{
  "model": "image classifier",
  "dataset": "retinal OCT scans (Kermany 2017)",
  "train_examples": 98430,
  "image_size": 32,
  "crop_scale_min": 0.7,
  "horizontal_flip": false,
  "targets": ["finding"],
  "num_classes": 4,
  "arch": "resnet",
  "norm": "batchnorm",
  "hidden_act": "relu",
  "channel_attention": "se",
  "depths": [3, 3, 3],
  "kernel_size": 3,
  "stem": "single",
  "avg_pool_shortcut": false,
  "dropout": 0.1,
  "widths": [64, 112, 192],
  "label_smoothing": 0.2,
  "loss": "cross_entropy",
  "init": "xavier_uniform",
  "residual_init": "zero_last",
  "optimizer": "muon",
  "muon_scale": "match_rms_adamw",
  "learning_rate": 0.0048,
  "momentum": 0.95,
  "nesterov": false,
  "orthogonalizer": "newton_schulz_5",
  "adamw_lr_other_params": 0.0014,
  "max_grad_norm": 1.0,
  "max_steps": 13500,
  "batch_size": 128,
  "epochs": 17.6,
  "lr_schedule": "cosine",
  "final_lr_fraction": 0,
  "warmup_steps": 1350,
  "weight_decay": 0.04,
  "adamw_weight_decay_other_params": 0.01
}
Rows from block 5, named by matrix and row number. Rows with one number belong to one channel. Each number is 500 + 40 x the weight over its row's rms, rounded and kept within 0 to 999. All counts start at 0. Numbers have three digits each.
# convs0: first 3x3 conv (model.blocks.5.convs.0.weight, 112x112x3x3), inputs 72-79, a 3x3 kernel for each
# convs1: second 3x3 conv (model.blocks.5.convs.1.weight, 112x112x3x3, transposed), outputs 72-79, a 3x3 kernel for each
convs0.6:429524518436461525477508554462528497515508457507517526528505497564500451505484485492468477570425508567483495493500494492475473482463487460496461491516587503540577432477470481456461574471488500559489525570474520522467
convs0.7:471633546475512523445415438553444455496429451541531471481477514457491489488479491445501549485560489565518491489503540478445467462478413510457492570540464585510491512517468540556476451463496507481460516467494508565522
convs0.8:499538478516565534588590528525529433475512462465470526532536580511489494477463441509560538535496468492473479537531516520543493505561535466534509473542537482449447529495414525502490519512485534496515516480485444470466
convs0.9:487451539486477492467535424561486561580498574512533580510570543554546502491504481438483638414514550457567570561478479508497506507491460474492475472517504507537470462440465458455488458531530493520523492508536493538519
convs0.10:524448524532547550469514508543540572503539500470549471576553559515551559513523526595518479566493519534481404493518477485523482464474450527562485490537563505551567527498426479489492453505491479507467504513506541435500
convs0.11:522553583429512551398447517539535500461502511451504535464498475487495480506498451509535511411508548391426437462489485462480466477488499418444479503509493473501474472450451491471518572548549459452487521467479595495491
convs0.12:527531528507482479527528526470507503510482498539476571491420511494466489533455471468453446540530489496455499481486530503437486541536493498478531529510565502452473550478462522496539511495509474467502430461456568433453
convs0.13:457435432422495497579597565477518459505500432521512502456473487469470462483507514444415552532540552476569536492464513512536514464481462496584447458521474483535463515466450490459461506524483454464468475509485463484499
convs0.14:449545489426472517447471543461523481488554477494533453533582532507531532531488539472469501457480503466535437554559579535527541555588583513551533550579574590545572460526557440467507457491525516557564571494530545521551
convs0.15:555520422499477487439496535432495510449501514535533504477531516497513575535509562565506435500484412518459411501536511532533477540521467394572571541524522520558480490505468478481489500521568557480532599499501557567468
convs0.16:582493463549490514467455530413453509460517403501489475504523517550502499477492496540451456508543395489426465475486456545518519564486463439510529499480564503481513447452533449513544447513498481551450570544425604466431
convs0.17:509475500480508492460477524509468437524483453510486505505494451554481503571467548447526547450525625462476528453478515449542497479526476462442503588481557561440612519508491501502458464557483563371512527474557431486469
convs0.18:445491498552489475568563523465492460521516471498498510476490474481529496471478446443479475498424513486465467504479421514495473582486486484437460497457513470460496535494456523526488461487495477538542486475499525488437
convs0.19:513536516488529489511530503444512492454495554467482553447453505498482498576537485526596504468484541517537483541534488505515494533527517424449545508478519478475431384463480493447452539534520500487415451481448513567509
convs0.20:479475453510531535439529543450535511428529536459552550530490480524508516463480546430525557423542562458525579427478524510498540498458513429418530502470540464438510496506454480555483497538529575481569571487503527528467
convs0.21:499475475495491482496553583422444484411537553447483495496526466516547514477495493486405449442471491559604624457495504495525481517573521521483504404524604588623522480440500449538596528533535478506474492530559491558532
convs0.22:601532550548509419447416419457456538506533499509487484465452437521486440484491474571492572499503552499509504555514487566502502541499497594533517452544493495527523502516448455438454567533541504500480510502462548495469
convs0.23:471498461484516516547542538508454570451444545447416587470510524520482565476480454470481436481479515510506508429471458471499482475528525433501538502483538553484535524514508538514491544502537511463497486488516499505495
convs0.24:394463562451537657445452484460462464450535490471465530535509513489467522447435464494483553501479497481449469474465464497522501513516529396431500386492529509480496429470486500460511606578559452516484504498515475461483
convs0.25:513458480453436465458438473552492502554480537517527547422434420413437485448457522512528461501434438455438466541523548554473535543444478485476443488434454481449433488488482562484469544505550563506542572508491521463530
convs0.26:495518510464510535504398444507486504476456449421504469483526511454495491455457415529574563400463524468485457455501532477491535454467496494479599545459496527475505510476424517518492518509486498547515467571522486585480
convs0.27:501473491527546506501547518508430469435430436417476500516528535455461504444466521551494459535447478463504444481533448485528543497468533560494456504489494466472501478486518539486461494471474452498493541508534512468514
convs0.28:523464445548455454555439495646454457579426478590476533486495428422486448473490478601515495587506452588492484463509462464523511422517551462593452529582525473580484532559492579504508499387455489537475502568505464552559
convs0.29:566538523569498433478488487473433428460423382543515553491483426475517473496484470510479413433479408432489523506523535494513572479550606509443487496498497513488463469503488463486456471439507532524563539541592508473431
convs0.30:492461431438468492479487505478422491504471507517520592500452462555555484543526502443397446459498433457591581500547553473507500502484487486488468520540601481494589487488463434501498451495410463478429470458442497444460
convs0.31:596524422592561515536551573440530507512549479502553531462427507497499510482501511531514474476525533529517482551490456513528450589579508583506434497518396522444415540442491489519545529500516466429514469497513485555533
convs0.32:555482493457482463500446430436423457451494506460495409513497465544527443565549507584486528568491501472481440484528555585544525547470465520495449555573477499534527532436467573535480559474463578551532555507537589457519
convs0.33:546548618510466547501419434482498543459488519423476509477468466510475493502464445468495504506419511377429517569530458539542490541521484599502476513535497478474511488510504496466471519543455563531506500530509476464532
convs0.34:504480495512507582502530488533469475697565470619518489479503516492430450527460447451496520557558458498462454504531543524533534523565580516571528420500584509504500428425462521518474558541485518519538436455466497499439
convs0.35:504533577506524573468455465533497510566519519530541529536482544519532518536529509460471526529455496462475505597567569506532573550474544482519403465493578450501489421504471470508516456514510523528627457514556482518553
convs0.36:556544500486533514481477458514458464515529529538506481487480496439449492553563577507552534491518489490458509462478499509521531485520501489537528410421437421485501469438465593590581491541646468456502505521475489492498
convs0.37:505444455507462505519486509495539488427471557449480535562564510524492479538516460438529502520554545599495494539503508569536534500501476535511468468516537449479577473409509473468547476418510491511506469483530478501485
convs0.38:582532507530469506478525540522522476523526517491562585499508510491533521466519498462442470504465488413456490515499491559501494532505495488460446470484492442455488511496481494489481511524479490476505521515540529505455
convs0.39:497517483533520493526484434524541572520532531591557526473477485482507531514509527449519457544472543600496580465456521533464493510505513611543561431444501447494515578500517573541542526572559496449484456453461480467512
convs0.40:523512457448494471490493479563458476471495408428408366511507502462464468464425442493506529466516570476442481484554559603579575549533545528497500504511511515438443529575495545564481506503488500572545610596547560530551
convs0.41:466478467404399445536538556525543538534516496508568538518519518496450481506500482549504512418423414515526491498485479510493507540484504527476465538487514480507595432425429569556565505494532401439522489456488504458441
convs0.42:509586521494548509445468463545515481458494566426462475554500545570515518498445437542529493408563502448504503469441515433479536451445497491499443518505478523520527512501509482563500501498491553492548479464552511504532
convs0.43:529520510596479438509495489491512511510540501506480494512496475505509503588530478490487477483475449394499489458531570496533543505515516504533582446476507457491547456421467450487404535593530485566488500517483504499485
convs0.44:611531470456488520466472493549546546467431471378493489552505531489518564453490509527453476493480496505464533453482551486523555513541523485404473467492459436474531523588560471468515473428427492495510508486542481510475
convs0.45:577589493543544514474521529408423558423454509421428541477500478491488491532524503523465536436452495425480574545505520552496502508500517474510470483524482469535561455462545492471525460491519535539454586579492534531454
convs0.46:490524543538523514510538482487439495500493497524492467530522524516530548460528536459408488473500574538571524398440467483481513552482489492537543500530476515457435493490477493513498490494510448489467530495515524513559
convs0.47:514517547531499529502454527499481504524462487538519501572516491553503494503460518442495574505514568568533437493525493551522524465477520477445497516466449508526485454473511425473488570469461511582517470501536486430542
convs0.48:512468449535485477573500476410574518466616611405558600544471480544472483527442495440446484497484491495494499498516498516581510524579490478493411563512480511493538440464503535499523517489523559528428555563493530512496
convs0.49:460507500430537541536559474492624570469546568474540486493450540506528511526540476549504557448479507439470471483448517515470509511450481488531588575535529534533533488504435596553494572611607469520525503489516515427547
convs0.50:521553618503586544493475493498474499502452456480416448482497533448488514485500499521461435494457431436511560517497532510524519511532486584474433529398474542480573457452491478459524519538489529544547474559471496515508
convs0.51:540491487564517450545556528525446438523472506407420441408422450444464510517532484452445412501441385535468426552523519484567542518564520464504444457447442493536544380387494458435517543475508513500513487471423559507471
convs0.52:567498570519456542356449453526568472509513442489557544463474484533522537505535531497494530507503479467456438473522520453521550407535570650465487529490423502524444490522528453499459435499491508495439536507459484502580
convs0.53:438422518495493571503423521502528502499562485456529479523458517472468468490484469519529494501501493449443458457506533442476524469484494477596528416475454521516444500542514471472509443477506435467463485508469531585502
convs0.54:619526489520556549481496523492510482517454421410471461484493510499509496494513507444568510482539538383482522475496437511519541513497508479458409515518455497547491566546619468533582459474408481469482492474474511456530
convs0.55:514454483484473494478445507469453526494441585499472555459491528488499533543530545557545535408497512490541535537455454545483482449512498429447420502548563515473636509483503545503567511505479515475557501537573478492560
convs0.56:510460494568436488523451582536525537462524435497512429538520444537537487486444454506508584542498468513489528532525437509501451503513447521496515453558532531524441438541488453535558506495451486469402479484477529526471
convs0.57:440495479475507555533549605502472441463509473515469492460475538477487505489495461452486434550491519614481400519488504508455446520506480496459471444536497518573571520531520523496590510467545504531570521516557513530544
convs0.58:461416459561529523438485444492506495439444543488485533532508452575549476544520446555534519523481542522551482493474496462479429477491464503456532437471456500417464506452458510514556533510563546502484481498430448485431
convs0.59:447465511531513513570561532497548540430461427495492406538485513538492482492466519556496529497508549496521617555528489532525509458505504476518415447457473529455450534510543494542588430418442472526548480536516458574525
convs0.60:475500527521423456485471486582499620598464506535472497536451497526469481503509488492548448460536491399522559489504507462503482479517456541517490521485457511467612472455523507466482540476447474531514491482476501491462
convs0.61:495523515476476424506552523532496553531551516409421469501484461484504505466512510500475470507517465481462540516482473522487456456482469447504483568515546586514577594605532566555516472459506439499488435492490488499475
convs0.62:624540509525467472477468458464547703526527504587451423492515505426460487443468470501530538441440478450437384530576541491495483458502525473452582522457465596460453558528500536484504463466449540536518521539499463470525
convs0.63:513478470482478468547555519551422409507519621477561560557522484518484488478461469554498493498509534439461450590462497507503522438490482572490491555504500506573494583532502521563488480422448495424537507417446437480456
convs0.64:486508485494498511526542531459527517480499593468564514526507464504537516464518510479462504489532538492413491498504548513483508491473505426446496504491481621569522443489470441472479484481509484574436474567476503513494
convs0.65:520536535458499497381450491591495558427489486455476499487484520507494498456473487609517495487467477440472523542495481543524494486476485473423443468595501435465501600565575548495444380404473429484508529500484528540533
convs0.66:519452507522465529435369462429504502423552511432519525543535517512494479500503488551474475534525519536510566440452443431467507533512503461468478469455563563497534504449548478416503575510538544510481463518480516529485
convs0.67:492466414543558505477514509520540489474489446467488466547478491528484496456457492423473447468475508562552478487488483477517476450509491429467484607606504457490491504490549547521586421468482508487528429497455495515411
convs0.68:442530530594551487411481459454500511522547560529420504511515508521519530542518504471469532532539505538495444509467494531485462518484473514486494512492559545563496446531494542586527459447496533498458513481463431472457
convs0.69:451479482532490515537501477544502490563451459514451526513521510543496467526439481465561530430528479422450461534474439573497464495440464470443511497466452538448534452491486564569490557522452546494438565473514463456486
convs0.70:496446502545513465471487526492560545523536544484487449467479474487505517500529587496448543484466451475494510529491519495442453566487525519495506487451471504492436489429453586569686519494552495408494506445473506503533
convs0.71:488517568451398509516489481479521484518500448490428463507497491476473488457465475473587666472437492526467449488512538511505489500450479555548496478509499403504539543402384546518498516497528443515545402538554416411526
convs0.72:468584580450499476484516510447522570425531551496504541467530497464474494518504531478525501510524487485552520513580514441514542398481497508455536430457531469493560422489503516529489518460528451520458477532508444522492
convs0.73:438500498527519502540520527479562550488490491468495464504472487496501484497505504490639531532571511528523447532511483522538519506503494542506604488595579488526434523526509525538531470436440496443494483498483484451459
convs0.74:554544555498575563430405458454454487539500456514482463524480454508509492463463451492472460456502486511538520464495522434465522518477505561570491444443434499447471505473496473513545569553503458484464461497442481500482
convs0.75:591617550590541477439458431460500529574595567573519457476548547489514532473482498529540497492457415419491529479478538484497512489496527432481457520495457488462451462477521509515511571521480484482532431454439505512441
convs0.76:540552490481478468463453499564435456539475416470477480545492479497508503481467479483459506455487496476466542563509483473445506470474498514458531477495443451449394511524537529519492460465494558570532467539513503530468
convs0.77:524536578392411398482525514468483481457453513495512590484499492485467474505484513518613505464440433499473465505483491401438485493492482531559530505484463509489564447435510479492514502536549470511516490520495517542538
convs0.78:592573497514487521531577558560542560541556469545528500496512520451504499485517475543571637559557595525451496526492493571505541523495500459504536498477480481532484498462531522473490496494453442487448509480504520537506
convs0.79:545537551506494490514484505484472460478530549479489478525476517522509484437444445428427383459434497535492577477524521478442470514453446559506489559483575392480618534472504504488485476502474520494445524460455509503497
convs0.80:490473495477469497508488469405495497471456523565446493489506474475501457507489498461524395577486437580496521559516492509527507502518501524543485491528561500515427482529461501496551511503479480499439464527471465511494
convs0.81:487476481599579495514504454459412424475514502518497484473512498452487495534492506510455493555580480470498504498514510573550517579513510459541442507446462433480436467475449541502497562449490503486444525475509477467525
convs0.82:522466445489483514534455467501458513546436514457503515481493451455467474455491518538489521461474560480513492497479495537516453502484479509443456463467424523479478516499450517437461473494478482486525444494506418517502
convs0.83:474474494510514567519585531558407501439474490467478444510564498496535494484531509537395501505536535516536564472427516511507539528536542505465509490449538468486491456497383442450404447477482489454494575474576535497531
convs0.84:461485515476485453555530470460460404537478538527574548521497521538509512504538485379399490526495546567562593537512432554519437569517477609451522455531537427499511458455507463507499480486495557501481498501479486457518
convs0.85:459454511451505585478509507476517482461415458530411470497460538496509523490538509490484563472556579469511531465510550490513537531494562478473478451476445476507490502430493565495466482464444555475555470510510533489571
convs0.86:578515451640492416501460409427480552510553545515477469524494471487544497424499475486447394522517476467487416468529514510536586471520565480517499522519504537524440508503452465476526520498546487531465451549476493518482
convs0.87:460499449511520482532507521539482418596523407477483431467536448503507446507502464437520466484514429564497537548507528511484478455513455419472455477523554481477457480523460437545505460554487472564557459492483512549452
convs0.88:524479456539578571531593631544492478516504517578548554517505523511484513467485549581517488554501529553526506501504450529513514546506527525443444467425488521447490506532512490493492472502466444443490469467546469444484
convs0.89:406499483426509561502563594524444502551516541525500471523528543528527539494485473467452454461527529451503509514434463579474475533518458560530447520488476538491535457479516554533471498544464533528481516554465492548483
convs0.90:501507455488463484533454474501512542544473510500430476463481478503482508469491499433464468481491411449411441502509535449514541502508530524474430570489543526507467451444409530495518518517546472513496492503502438495500
convs0.91:451413447523429415546492525528534559443508562456489548488488481489457426496479452515483440477470385470546432509469467536481496472490495513543498468435507388467472472442465459420500496462563518491519524463528547525526
convs1.6:540464469561547549483499451500518530535494531512503484554507540470531452434465430560503459499481470529495446509509473493530491430471441438535592513518564527550529496446459476495526474480484501579529498537581478508602
convs1.7:519481486490525536559542553487496472532544508555553463492504474516489495523485551448454464518520507533518418490467524508459493446404447448476463514499490514527536570465525507463499503477499500462513480493589469532535
convs1.8:443487485516487514532506459461473584444531560459537584452452517480511530485488474442483512444479533438509527505522498526559570503499553515512509596527478538541568465491456398466451513512455454476500519544547481502541
convs1.9:449449531510501546505508570498583510434549447448529465556483475559481510501455487411500469489520478449480429486483528528521508534506527510579523477568478451543486521539493481549541479478523521513507511544577556518559
convs1.10:558509573513579501488505458487479532495486525437459575576517542556527449475501434496452586481507490523544515505457479483432505480531516473461473489425510472506547522473497437505493423479512570498512453467545452447509
convs1.11:509462499532521538504485505488498520516542533523556535444453498477471484501458479514448514466486482428450493534507557516507502575539523492495445481501456525519523553534517566549553505534578408537582466551476468588558
convs1.12:440448458487556484562596507531555535494454479473495505493480461509541454544485468509475501515517548461553444545433465523495488499497435538379472533482468501471447499501520538528535522464489502535496528545539515520520
convs1.13:496516454524524498470472410494416439500450422443488518529428503489471530491498472478441498558499452577541484571537447566523460514460513556567530498543566509514543470454456503471516492527534485543526430439496452507506
convs1.14:411411402420464444462492403575530500485469451500493475511512474558573543542587562442469520457439478535455518485527525496454503468538491496468476503461512473418499540514522544535562443468514428510450481546430478484416
convs1.15:513541532517520481502495488529533508498475490483448476540489514513529484545482531530443423525399387506442513492548445550527472574502504566562475470476470524527483495490523520501564529497497492494557445450520497539500
convs1.16:495490477454457464469469474519534459506480479437464496465509499514550486506491536428451458498404467461475540520501504513511465568526497543524523513479472531448492529534508496460501550493516516482527534464489539474534
convs1.17:529577522551530531473537522453501507479486462502449453488559525476509500506466536483483484467430424572442496538493450515539494522527504481538459525519519514566521516522547488533490437503524490430460528472442524523479
convs1.18:504490507533465514507456535479443493503456443442449420496538516530508557452418526518428435509502411520471520463478444489469505597534534475483518559452486552483573515520498505492514450446486542557511561503501513466439
convs1.19:540563514537540508422462474551524520550530536524520531491504455403402524483453477506557599474417508446440482453494497438566521392503531482510537548503568525518526482474523431441493374400413506393420568486526429401475
convs1.20:567583552510509498429439435402444440481478463488454453450443532447489532528477547492498527465503516518464555483483499494463535466520512492491522500532534514523561503459490504504490480482553397520564484520559537483528
convs1.21:441413507481471463486542555529543463507464438507478456503509502521493498537545494452546527460540546538515494468534516502529478512508491542454486405373476505433501468508559486573542521494513536599528512578547502558535
convs1.22:495516471437452406395440453483488526516549581558541488493493452497487520478502558528594553483512477534581544522504518526569503530526535508495466562512484522485506491486507470508518464458488499455473483449491514503451
convs1.23:524538579520528502504529510518513521556571543534501541582453484522505382480467443519560524507557458553535480477483515506480529512521552528517490513500518526513520511526490552525509454506441445517555483523521536523551
convs1.24:498506489497510492538531534444579481479492532456404460483537512494544504459527480519487419546435431535474498518482550481493525441503541462504459540524483533540483507551502481556503412463439496570554542557552478546518
convs1.25:475494508441413489548485485463470541566588571575578616495430437507421510514456469454465480451556581510501548596620504519564552570530549497547484537531564524497571544556604506511611426486506496496533476515513437476542
convs1.26:502491520523510503561560482520512465500500493504464463513480497554498452518546463524465478518463518555521562509534488464471493479515525466477505470492507532463500581523527510502485561492479518531502516542527550519527
convs1.27:524489517526518494480473500419427450407467458436481549472452560429464511503462502543531509536538433516531535510520523508507536514466475538553469584566548474495447478434506474436459476471452546510520499534481453521512
convs1.28:504536480546571540542513499528545479460597530507538460380455529466494444493485421535517503506549490520531435479448455508483470489496497479493449490532460442448483548577497562464484516492520482470467483449479442445529
convs1.29:496484444526506455530511482448409495465481550487553560459447475545484484564528522522452491519533481512469477537636594558578615520548510534519534503449457511461456566526563511485486482389402488480449474448430538545507
convs1.30:476500506467529510495501467490455559513490524540542590448444510503494532512519505469461526582543535545519518528441501575517500527548522465458507409395498431449477508522512519511528539503436552535549440523552508526477
convs1.31:448464474436481511462485528451453507439458514546547477499364494461405465436482501503518532555572598581576573499486479496467519493456470440479519469554432551533491462547496494500538489503506460562466488612502544516505
convs1.32:468507441506456421492464442445449522414467453437452472401520470494483477545546496473479472484484507473456479527466483411439462536536499535510469463511391508488434517465480484528468455503522493505542499512418511477412
convs1.33:422438409525541497557563537585562522556492500480405409553484516518526467527427437453447482513478413518533458501481448475472512471521565523544545458539546528554536539520529440511516487460519546504496515482504487515519
convs1.34:468475487462503486544538531534493486467500499431528516571484526515444459449480435539484460443481492527472474487460463437496500491488470572524523495528592383459522535515488551535493515487514464446445478499425443459428
convs1.35:466477470524503504528536524502553530458493503490534533544591560459513533485533513461496483516520531495558582504523490512533496516597505477497521552549543492548548640545539568542480508503547455438491440543575488565593
convs1.36:453539471484504496534552571497513532525560543514553576413490552429488526472486526521499511475516513469473528540556529529499549503527482522501383564505492531613537576580523521514556510498502520479532509537585421457490
convs1.37:478514627564495523523545514481429491450485548478467479549554538567559553528525580454491505461445499522504492527513520516474434514497534492503493473424486448405455417462466460453474461491486469464496471439565457424535
convs1.38:482500483487538480474481438524428489515445507477432488475461401519473498501480474440477463456486470507483498432497511484525522525501516509505560516479527526479508485474464486457408493428436506482470512497536541521521
convs1.39:496459487469521559509504568470508489466519495494520607599547539521522489518478480495550589500524498535531529472541499535543526497491559403495535444458434490492439425487510428485526523536474452544501458519468499453483
convs1.40:526537506528547510534530519502494478520488486445462430433479435457465463521485489519499457519516516482488503497435434533494452542527524515529514511503496518518504555523509544526481457477496457450422463536625548540558
convs1.41:447473486459558451491453437474479544489498527539503538495504504473470491465494467458517566519518557477436486524475438490464517522485472600577539478489448484424432486520517484501469457487543511510510560513483505455476
convs1.42:543507492472542570474494506473427436485475514492498512542513471513466494475409496530508493526494568483522481485482451487537451482543476503555563496469526450440467473405468495424472509484515461505574502541531529513557
convs1.43:505505471500448489450469421540511526559460504485501509523503530461445563475463484461516576519461499503471459507490448463535537561526519507445470551477494579575549457450578456482539433411467555515535451475515503479512
convs1.44:461495534499458515500415521512485481455425491437572631525482483537532552552548565500523597439518590484486478382443498540533507496529493478431491492502463499504567495400479506524473550510571536502461497500475526469508
convs1.45:443459443487547449418482462524540488416410453412388414470466516467512527453543522482529452493461411493523468546530499524597512532581497506553564521487551515496544465543537458448471510482444533466536529559543597543584
convs1.46:542459489482472392476497547500499482478449460467456524450464531499481507487462418532559497491470520469488485540510522559531495521452447545531493551538532508522477493520504460424444466510490555563491515530472548536472
convs1.47:484498496526523539526499486552552405502527429514591530576522565554565506505505514483556523530546521522490539563501424492417474517438486440449514456451515432440495496505489460467445542516497498523438500518467487520445
convs1.48:544526487533593565517519459483525532497553466473517500513599538568547497502547481490538500514440498498538457507505567546555575544577589460485444504544525528453565485497449540527466511463482377531500502571511490587557
convs1.49:408475444481513503492548528496470419594530453564543467493508509498507512471476531507506483515589596466450520510474466457489478488405481492568518486492466541514544431475431563561517484514522524567528513557510560475514
convs1.50:474438467515495516549469509423476496447475507394398450589518511535521505497456456574478475502466409464436464533564523554533491529507460512540474494454471550441508587489453559527421481485410541542529542637497534477447
convs1.51:504487501490511427545490481552527586474511522509499495498552534540459430501464498534481563430450458455441415546594502564584541493526498435425493456517442498459447542519525482518507468433416489493482505460422496425404
convs1.52:458491538420404421456425436481473486467535495474536496501545512471468453512520503493534483404406490470498584562532545519510564571508501481454563504506496549546535548526515504506474499453476513506511612520513531526524
convs1.53:536471519434481533468509515486463482472562469530555515537519568479545512473489501485533468447497474514510518542500438459527421470482517559491613468441487563442482429487429499470513512546546461537568580516572497543560
convs1.54:486480482532490518528564480527415480520537482475474512584550556524532581478485585532480496551498549509497494466370416515519415499476403527511448579508517539552517448457472497458530489479451475492532511464503520438473
convs1.55:398469415447479482497446459532473448448443450443461504555539425540511445544534479465469534498528488479478420545519465540519470532527471479493497434517444440465458528579557486555497534571543455464473491577525462433523
convs1.56:482481431501515497470405396504497567525533452579537460501489538433407423481479494472498452532483561479496550526474474426462448491467505511452476469477507483447455466431454428424418540440441521494541544542517488472518
convs1.57:525488481483483490422452495489572505457520470495508435483495529463451504475471490486535431507401438501463495485510449566534511460458488515529473491529507505474476459544469502497490529526535520577517560484536517543533
convs1.58:576541535469500503510504514487454436551503493489503544476446537421471505370443446534526499497523424483477478442479474566529524537434471549509552487517507495528523485469541516602613474558578528486493493469509465469508
convs1.59:450450506564533530575560536487485501488486503528555527512597529538546531511484505436576517494493560499442499536474463573486496535451480484441452557547560545535523485491495541504466577513496559539469539560505484570497
convs1.60:449498545533524486490558451554520507493543431507418460534471630495477551469559568527540520483497502531507478552470503484500471472522492448466502518508548483425501494510452476472527511557528530520491534525478496469500
convs1.61:556522457513525571465498486447427443518502494507537502505496491491493467459514477472514515470419468466492476455480467480487475535499496466501540559527512521467441511484449528491506522519436437526497496505497475497476
convs1.62:471478475457501454504515544489482445483493532515514550463490496501496471483419433528492456489519477595597561470501460567503482525523505463478534559574533511509556500532457529559468494608509421467523525534530463530479
convs1.63:479458525541524529537523508534501544525549523527493451540487545494423470518511478468481504449410445543465464503416513478488521512452450498457461469403506503392508486515502497468475546460486537537504545509440534492487
convs1.64:498492499529486459530518546569553510457453476488434448528474439450497486506472513551479476545509443406463400452504544461540511448493442508476500534447474517473563559510502512521571478470487530526505500430465527541598
convs1.65:463476431436465484493496538491542557492529531466504507516475472522500499590472454477519512427460469403472472596516546515569530498514589458535561518566447480531458529466501534499542520444533482530479513467472447484474
convs1.66:501505484464443409468507472491481493547543477522494570460439470473425522503468454545553580529523567434463527533538592513510441472505497534464529511445502467482510534487498436481488416481448489490452513470495539515447
convs1.67:471495484503442414511554455499478539489529481506500516423418458520404458515489429509481433506501525527525452486519497541428407504499487547511467543568545481370439514484443488464549558558543503461507495558515508490494
convs1.68:535608598517539514545562494528493496559487548586573527499500478501530515521471542490488527461492508512503531491449435464479535459529491488485403468430493435476389506490484510493531458487511496465533534489512564523484
convs1.69:476527547498496548522481501459517506541477537502532488420487498469462522545471525567572546506483571554502535529555446461508489429495460496520510504521492558450496546519563541540554519543510535463582476484569482474522
convs1.70:542557532536577599475571555446506512543576551589609522463536488535577515458514486450486442503486462501507497568496500452496460449484527451499456558505513527540490454470512432516458496523534529475474511505464444473426
convs1.71:486504451460480495399433464396436507438487456529502489527547540497483521474489436505552437480529539494547510539498529531519517471482526519528539529490432556407471511479518447492475514497513538558470513478449535513484
convs1.72:491506460504505524504508491511496491492478517496541502547530519489470432468440499559557577513546547483515523509407445482417498483460509472530461385401506424488521482465470469491453469483449477528446479436524462490469
convs1.73:455457513483505478505521509540555539469514520483492538529513512455472514420477436551566564487492528496451459544497431525489464520453440555526532465554514568506509543487473549476514471474501557537533453551534442532467
convs1.74:444430450477496447551575525525526570529510501432473451472435497434409476478457489499506495504491489575505486486489483537498502532547539543546532540500489504511506506503510511546533549548511507510482501507474405425513
convs1.75:507520454600544530551547488501460507510441483526434474495492488475535454517510457459481492509541501533569497542546522506503484489450529491535536475537458480518484527585509482484501442410478430484416549440490416482525
convs1.76:481561513481427445393489491463492506452483486394489499479501437475564523539521556482523450436518506465528460478452538480474518503499465507492463569563504520573554478429469492477509464508503555516487508519611444519577
convs1.77:456473439502504441398447406521463489472458515462519583472522536475466479471527501506527544516486557471509487463476435565500507541515487579540507493499451514502496486472422511525462502580551524496525532567516504513421
convs1.78:500558497560533555502510517490505485488490492489436446556537579626520542543455472474488432552517551488479483433456412421406412465484419532482523454525482428481519462470490517492547486483518475553557478587547431524528
convs1.79:461516461475486466444508526539504577492524528526503538477494549434515502441504508499464528532534589473520491570505526509484509486482511547515477483485467424491461563510512485455483579527487540529488523493462498400400
convs1.80:502520535517515476487521483528513523504475445585443497574590538494599568422509485625520464533524429549503490529483473554468491523461475524515555495508535441470505481481477536513492534525526491496519510504532501505448
convs1.81:464444464432458488505520541436439508507481493494485538504464452528494468564521516459518595538540553524549518544542527505498518474505512531516521521460489591565524472483484491522506504526535489495419545521527522487480
convs1.82:481535572496473548485495519511520487497530488530490470565516441510495531509528499538498480532500503536512483469488496488455436497461484541509551508521411507565529477464541500449553519476555543582454523457417497506496
convs1.83:514520474532499514505515513452441485458501476475516503567492515514520470512491457525525576518529488523537503518563602508555544567572577510515486508573530498507535549506549493430488424453506436516529488484593415513562
convs1.84:535505565466483504497511518467496459511546521497506502519502463493481457488482467429528520498523517557520491470470517464530518499466501473528529433489513520530552488532555543544528499484480470510588534526561516552538
convs1.85:483472497460480481461461462468528479507543517516487472431471520457445460495478520478443458463498459507481557507525528537495514487522539573548419548500408551555423419489484471506508422512460484494533570530476481562452
convs1.86:475503490537516466600527522487417455508481485477480515486504506485436473459479488506497537529531501535578534477518421557525542447545588454493453532559548569554557497548522509552601455482565495504520506513530503502530
convs1.87:503487517510486540394508582530503447501531545506517527594564444543502489526553526527535577448518548449458576428472518494459444537474446434484484487572510442495421500468516483494554533524507437454595474490579574492528
convs1.88:494612590555561545516519520511555463610580471553546442575503454529545508475488488463503393525474439546452475550492528490501469494500501443582509456486523519529477486576576522544527540518492458455497495478546494487517
convs1.89:515568461472538474510511550410447508353446497453458479519473515516473452491470489526471506577445591544470564501558539469517555529447505468456505546494454554531529525516492514543507475530489506463487574551594529551507
convs1.90:462476430506486448496490479494495495515478524431439519540481490511511516534602511608537595517496468535509476539495477537524515471504495500450446549482436503495543490477542520517562480456445547475477616583529560538442
convs1.91:491441419481480504460463499455461470407556514438466515468417456559519545472452522570515447503549440443452495483448504514471472501474475455530552487562551545511473480474482466506490517471482597566479524544474526525545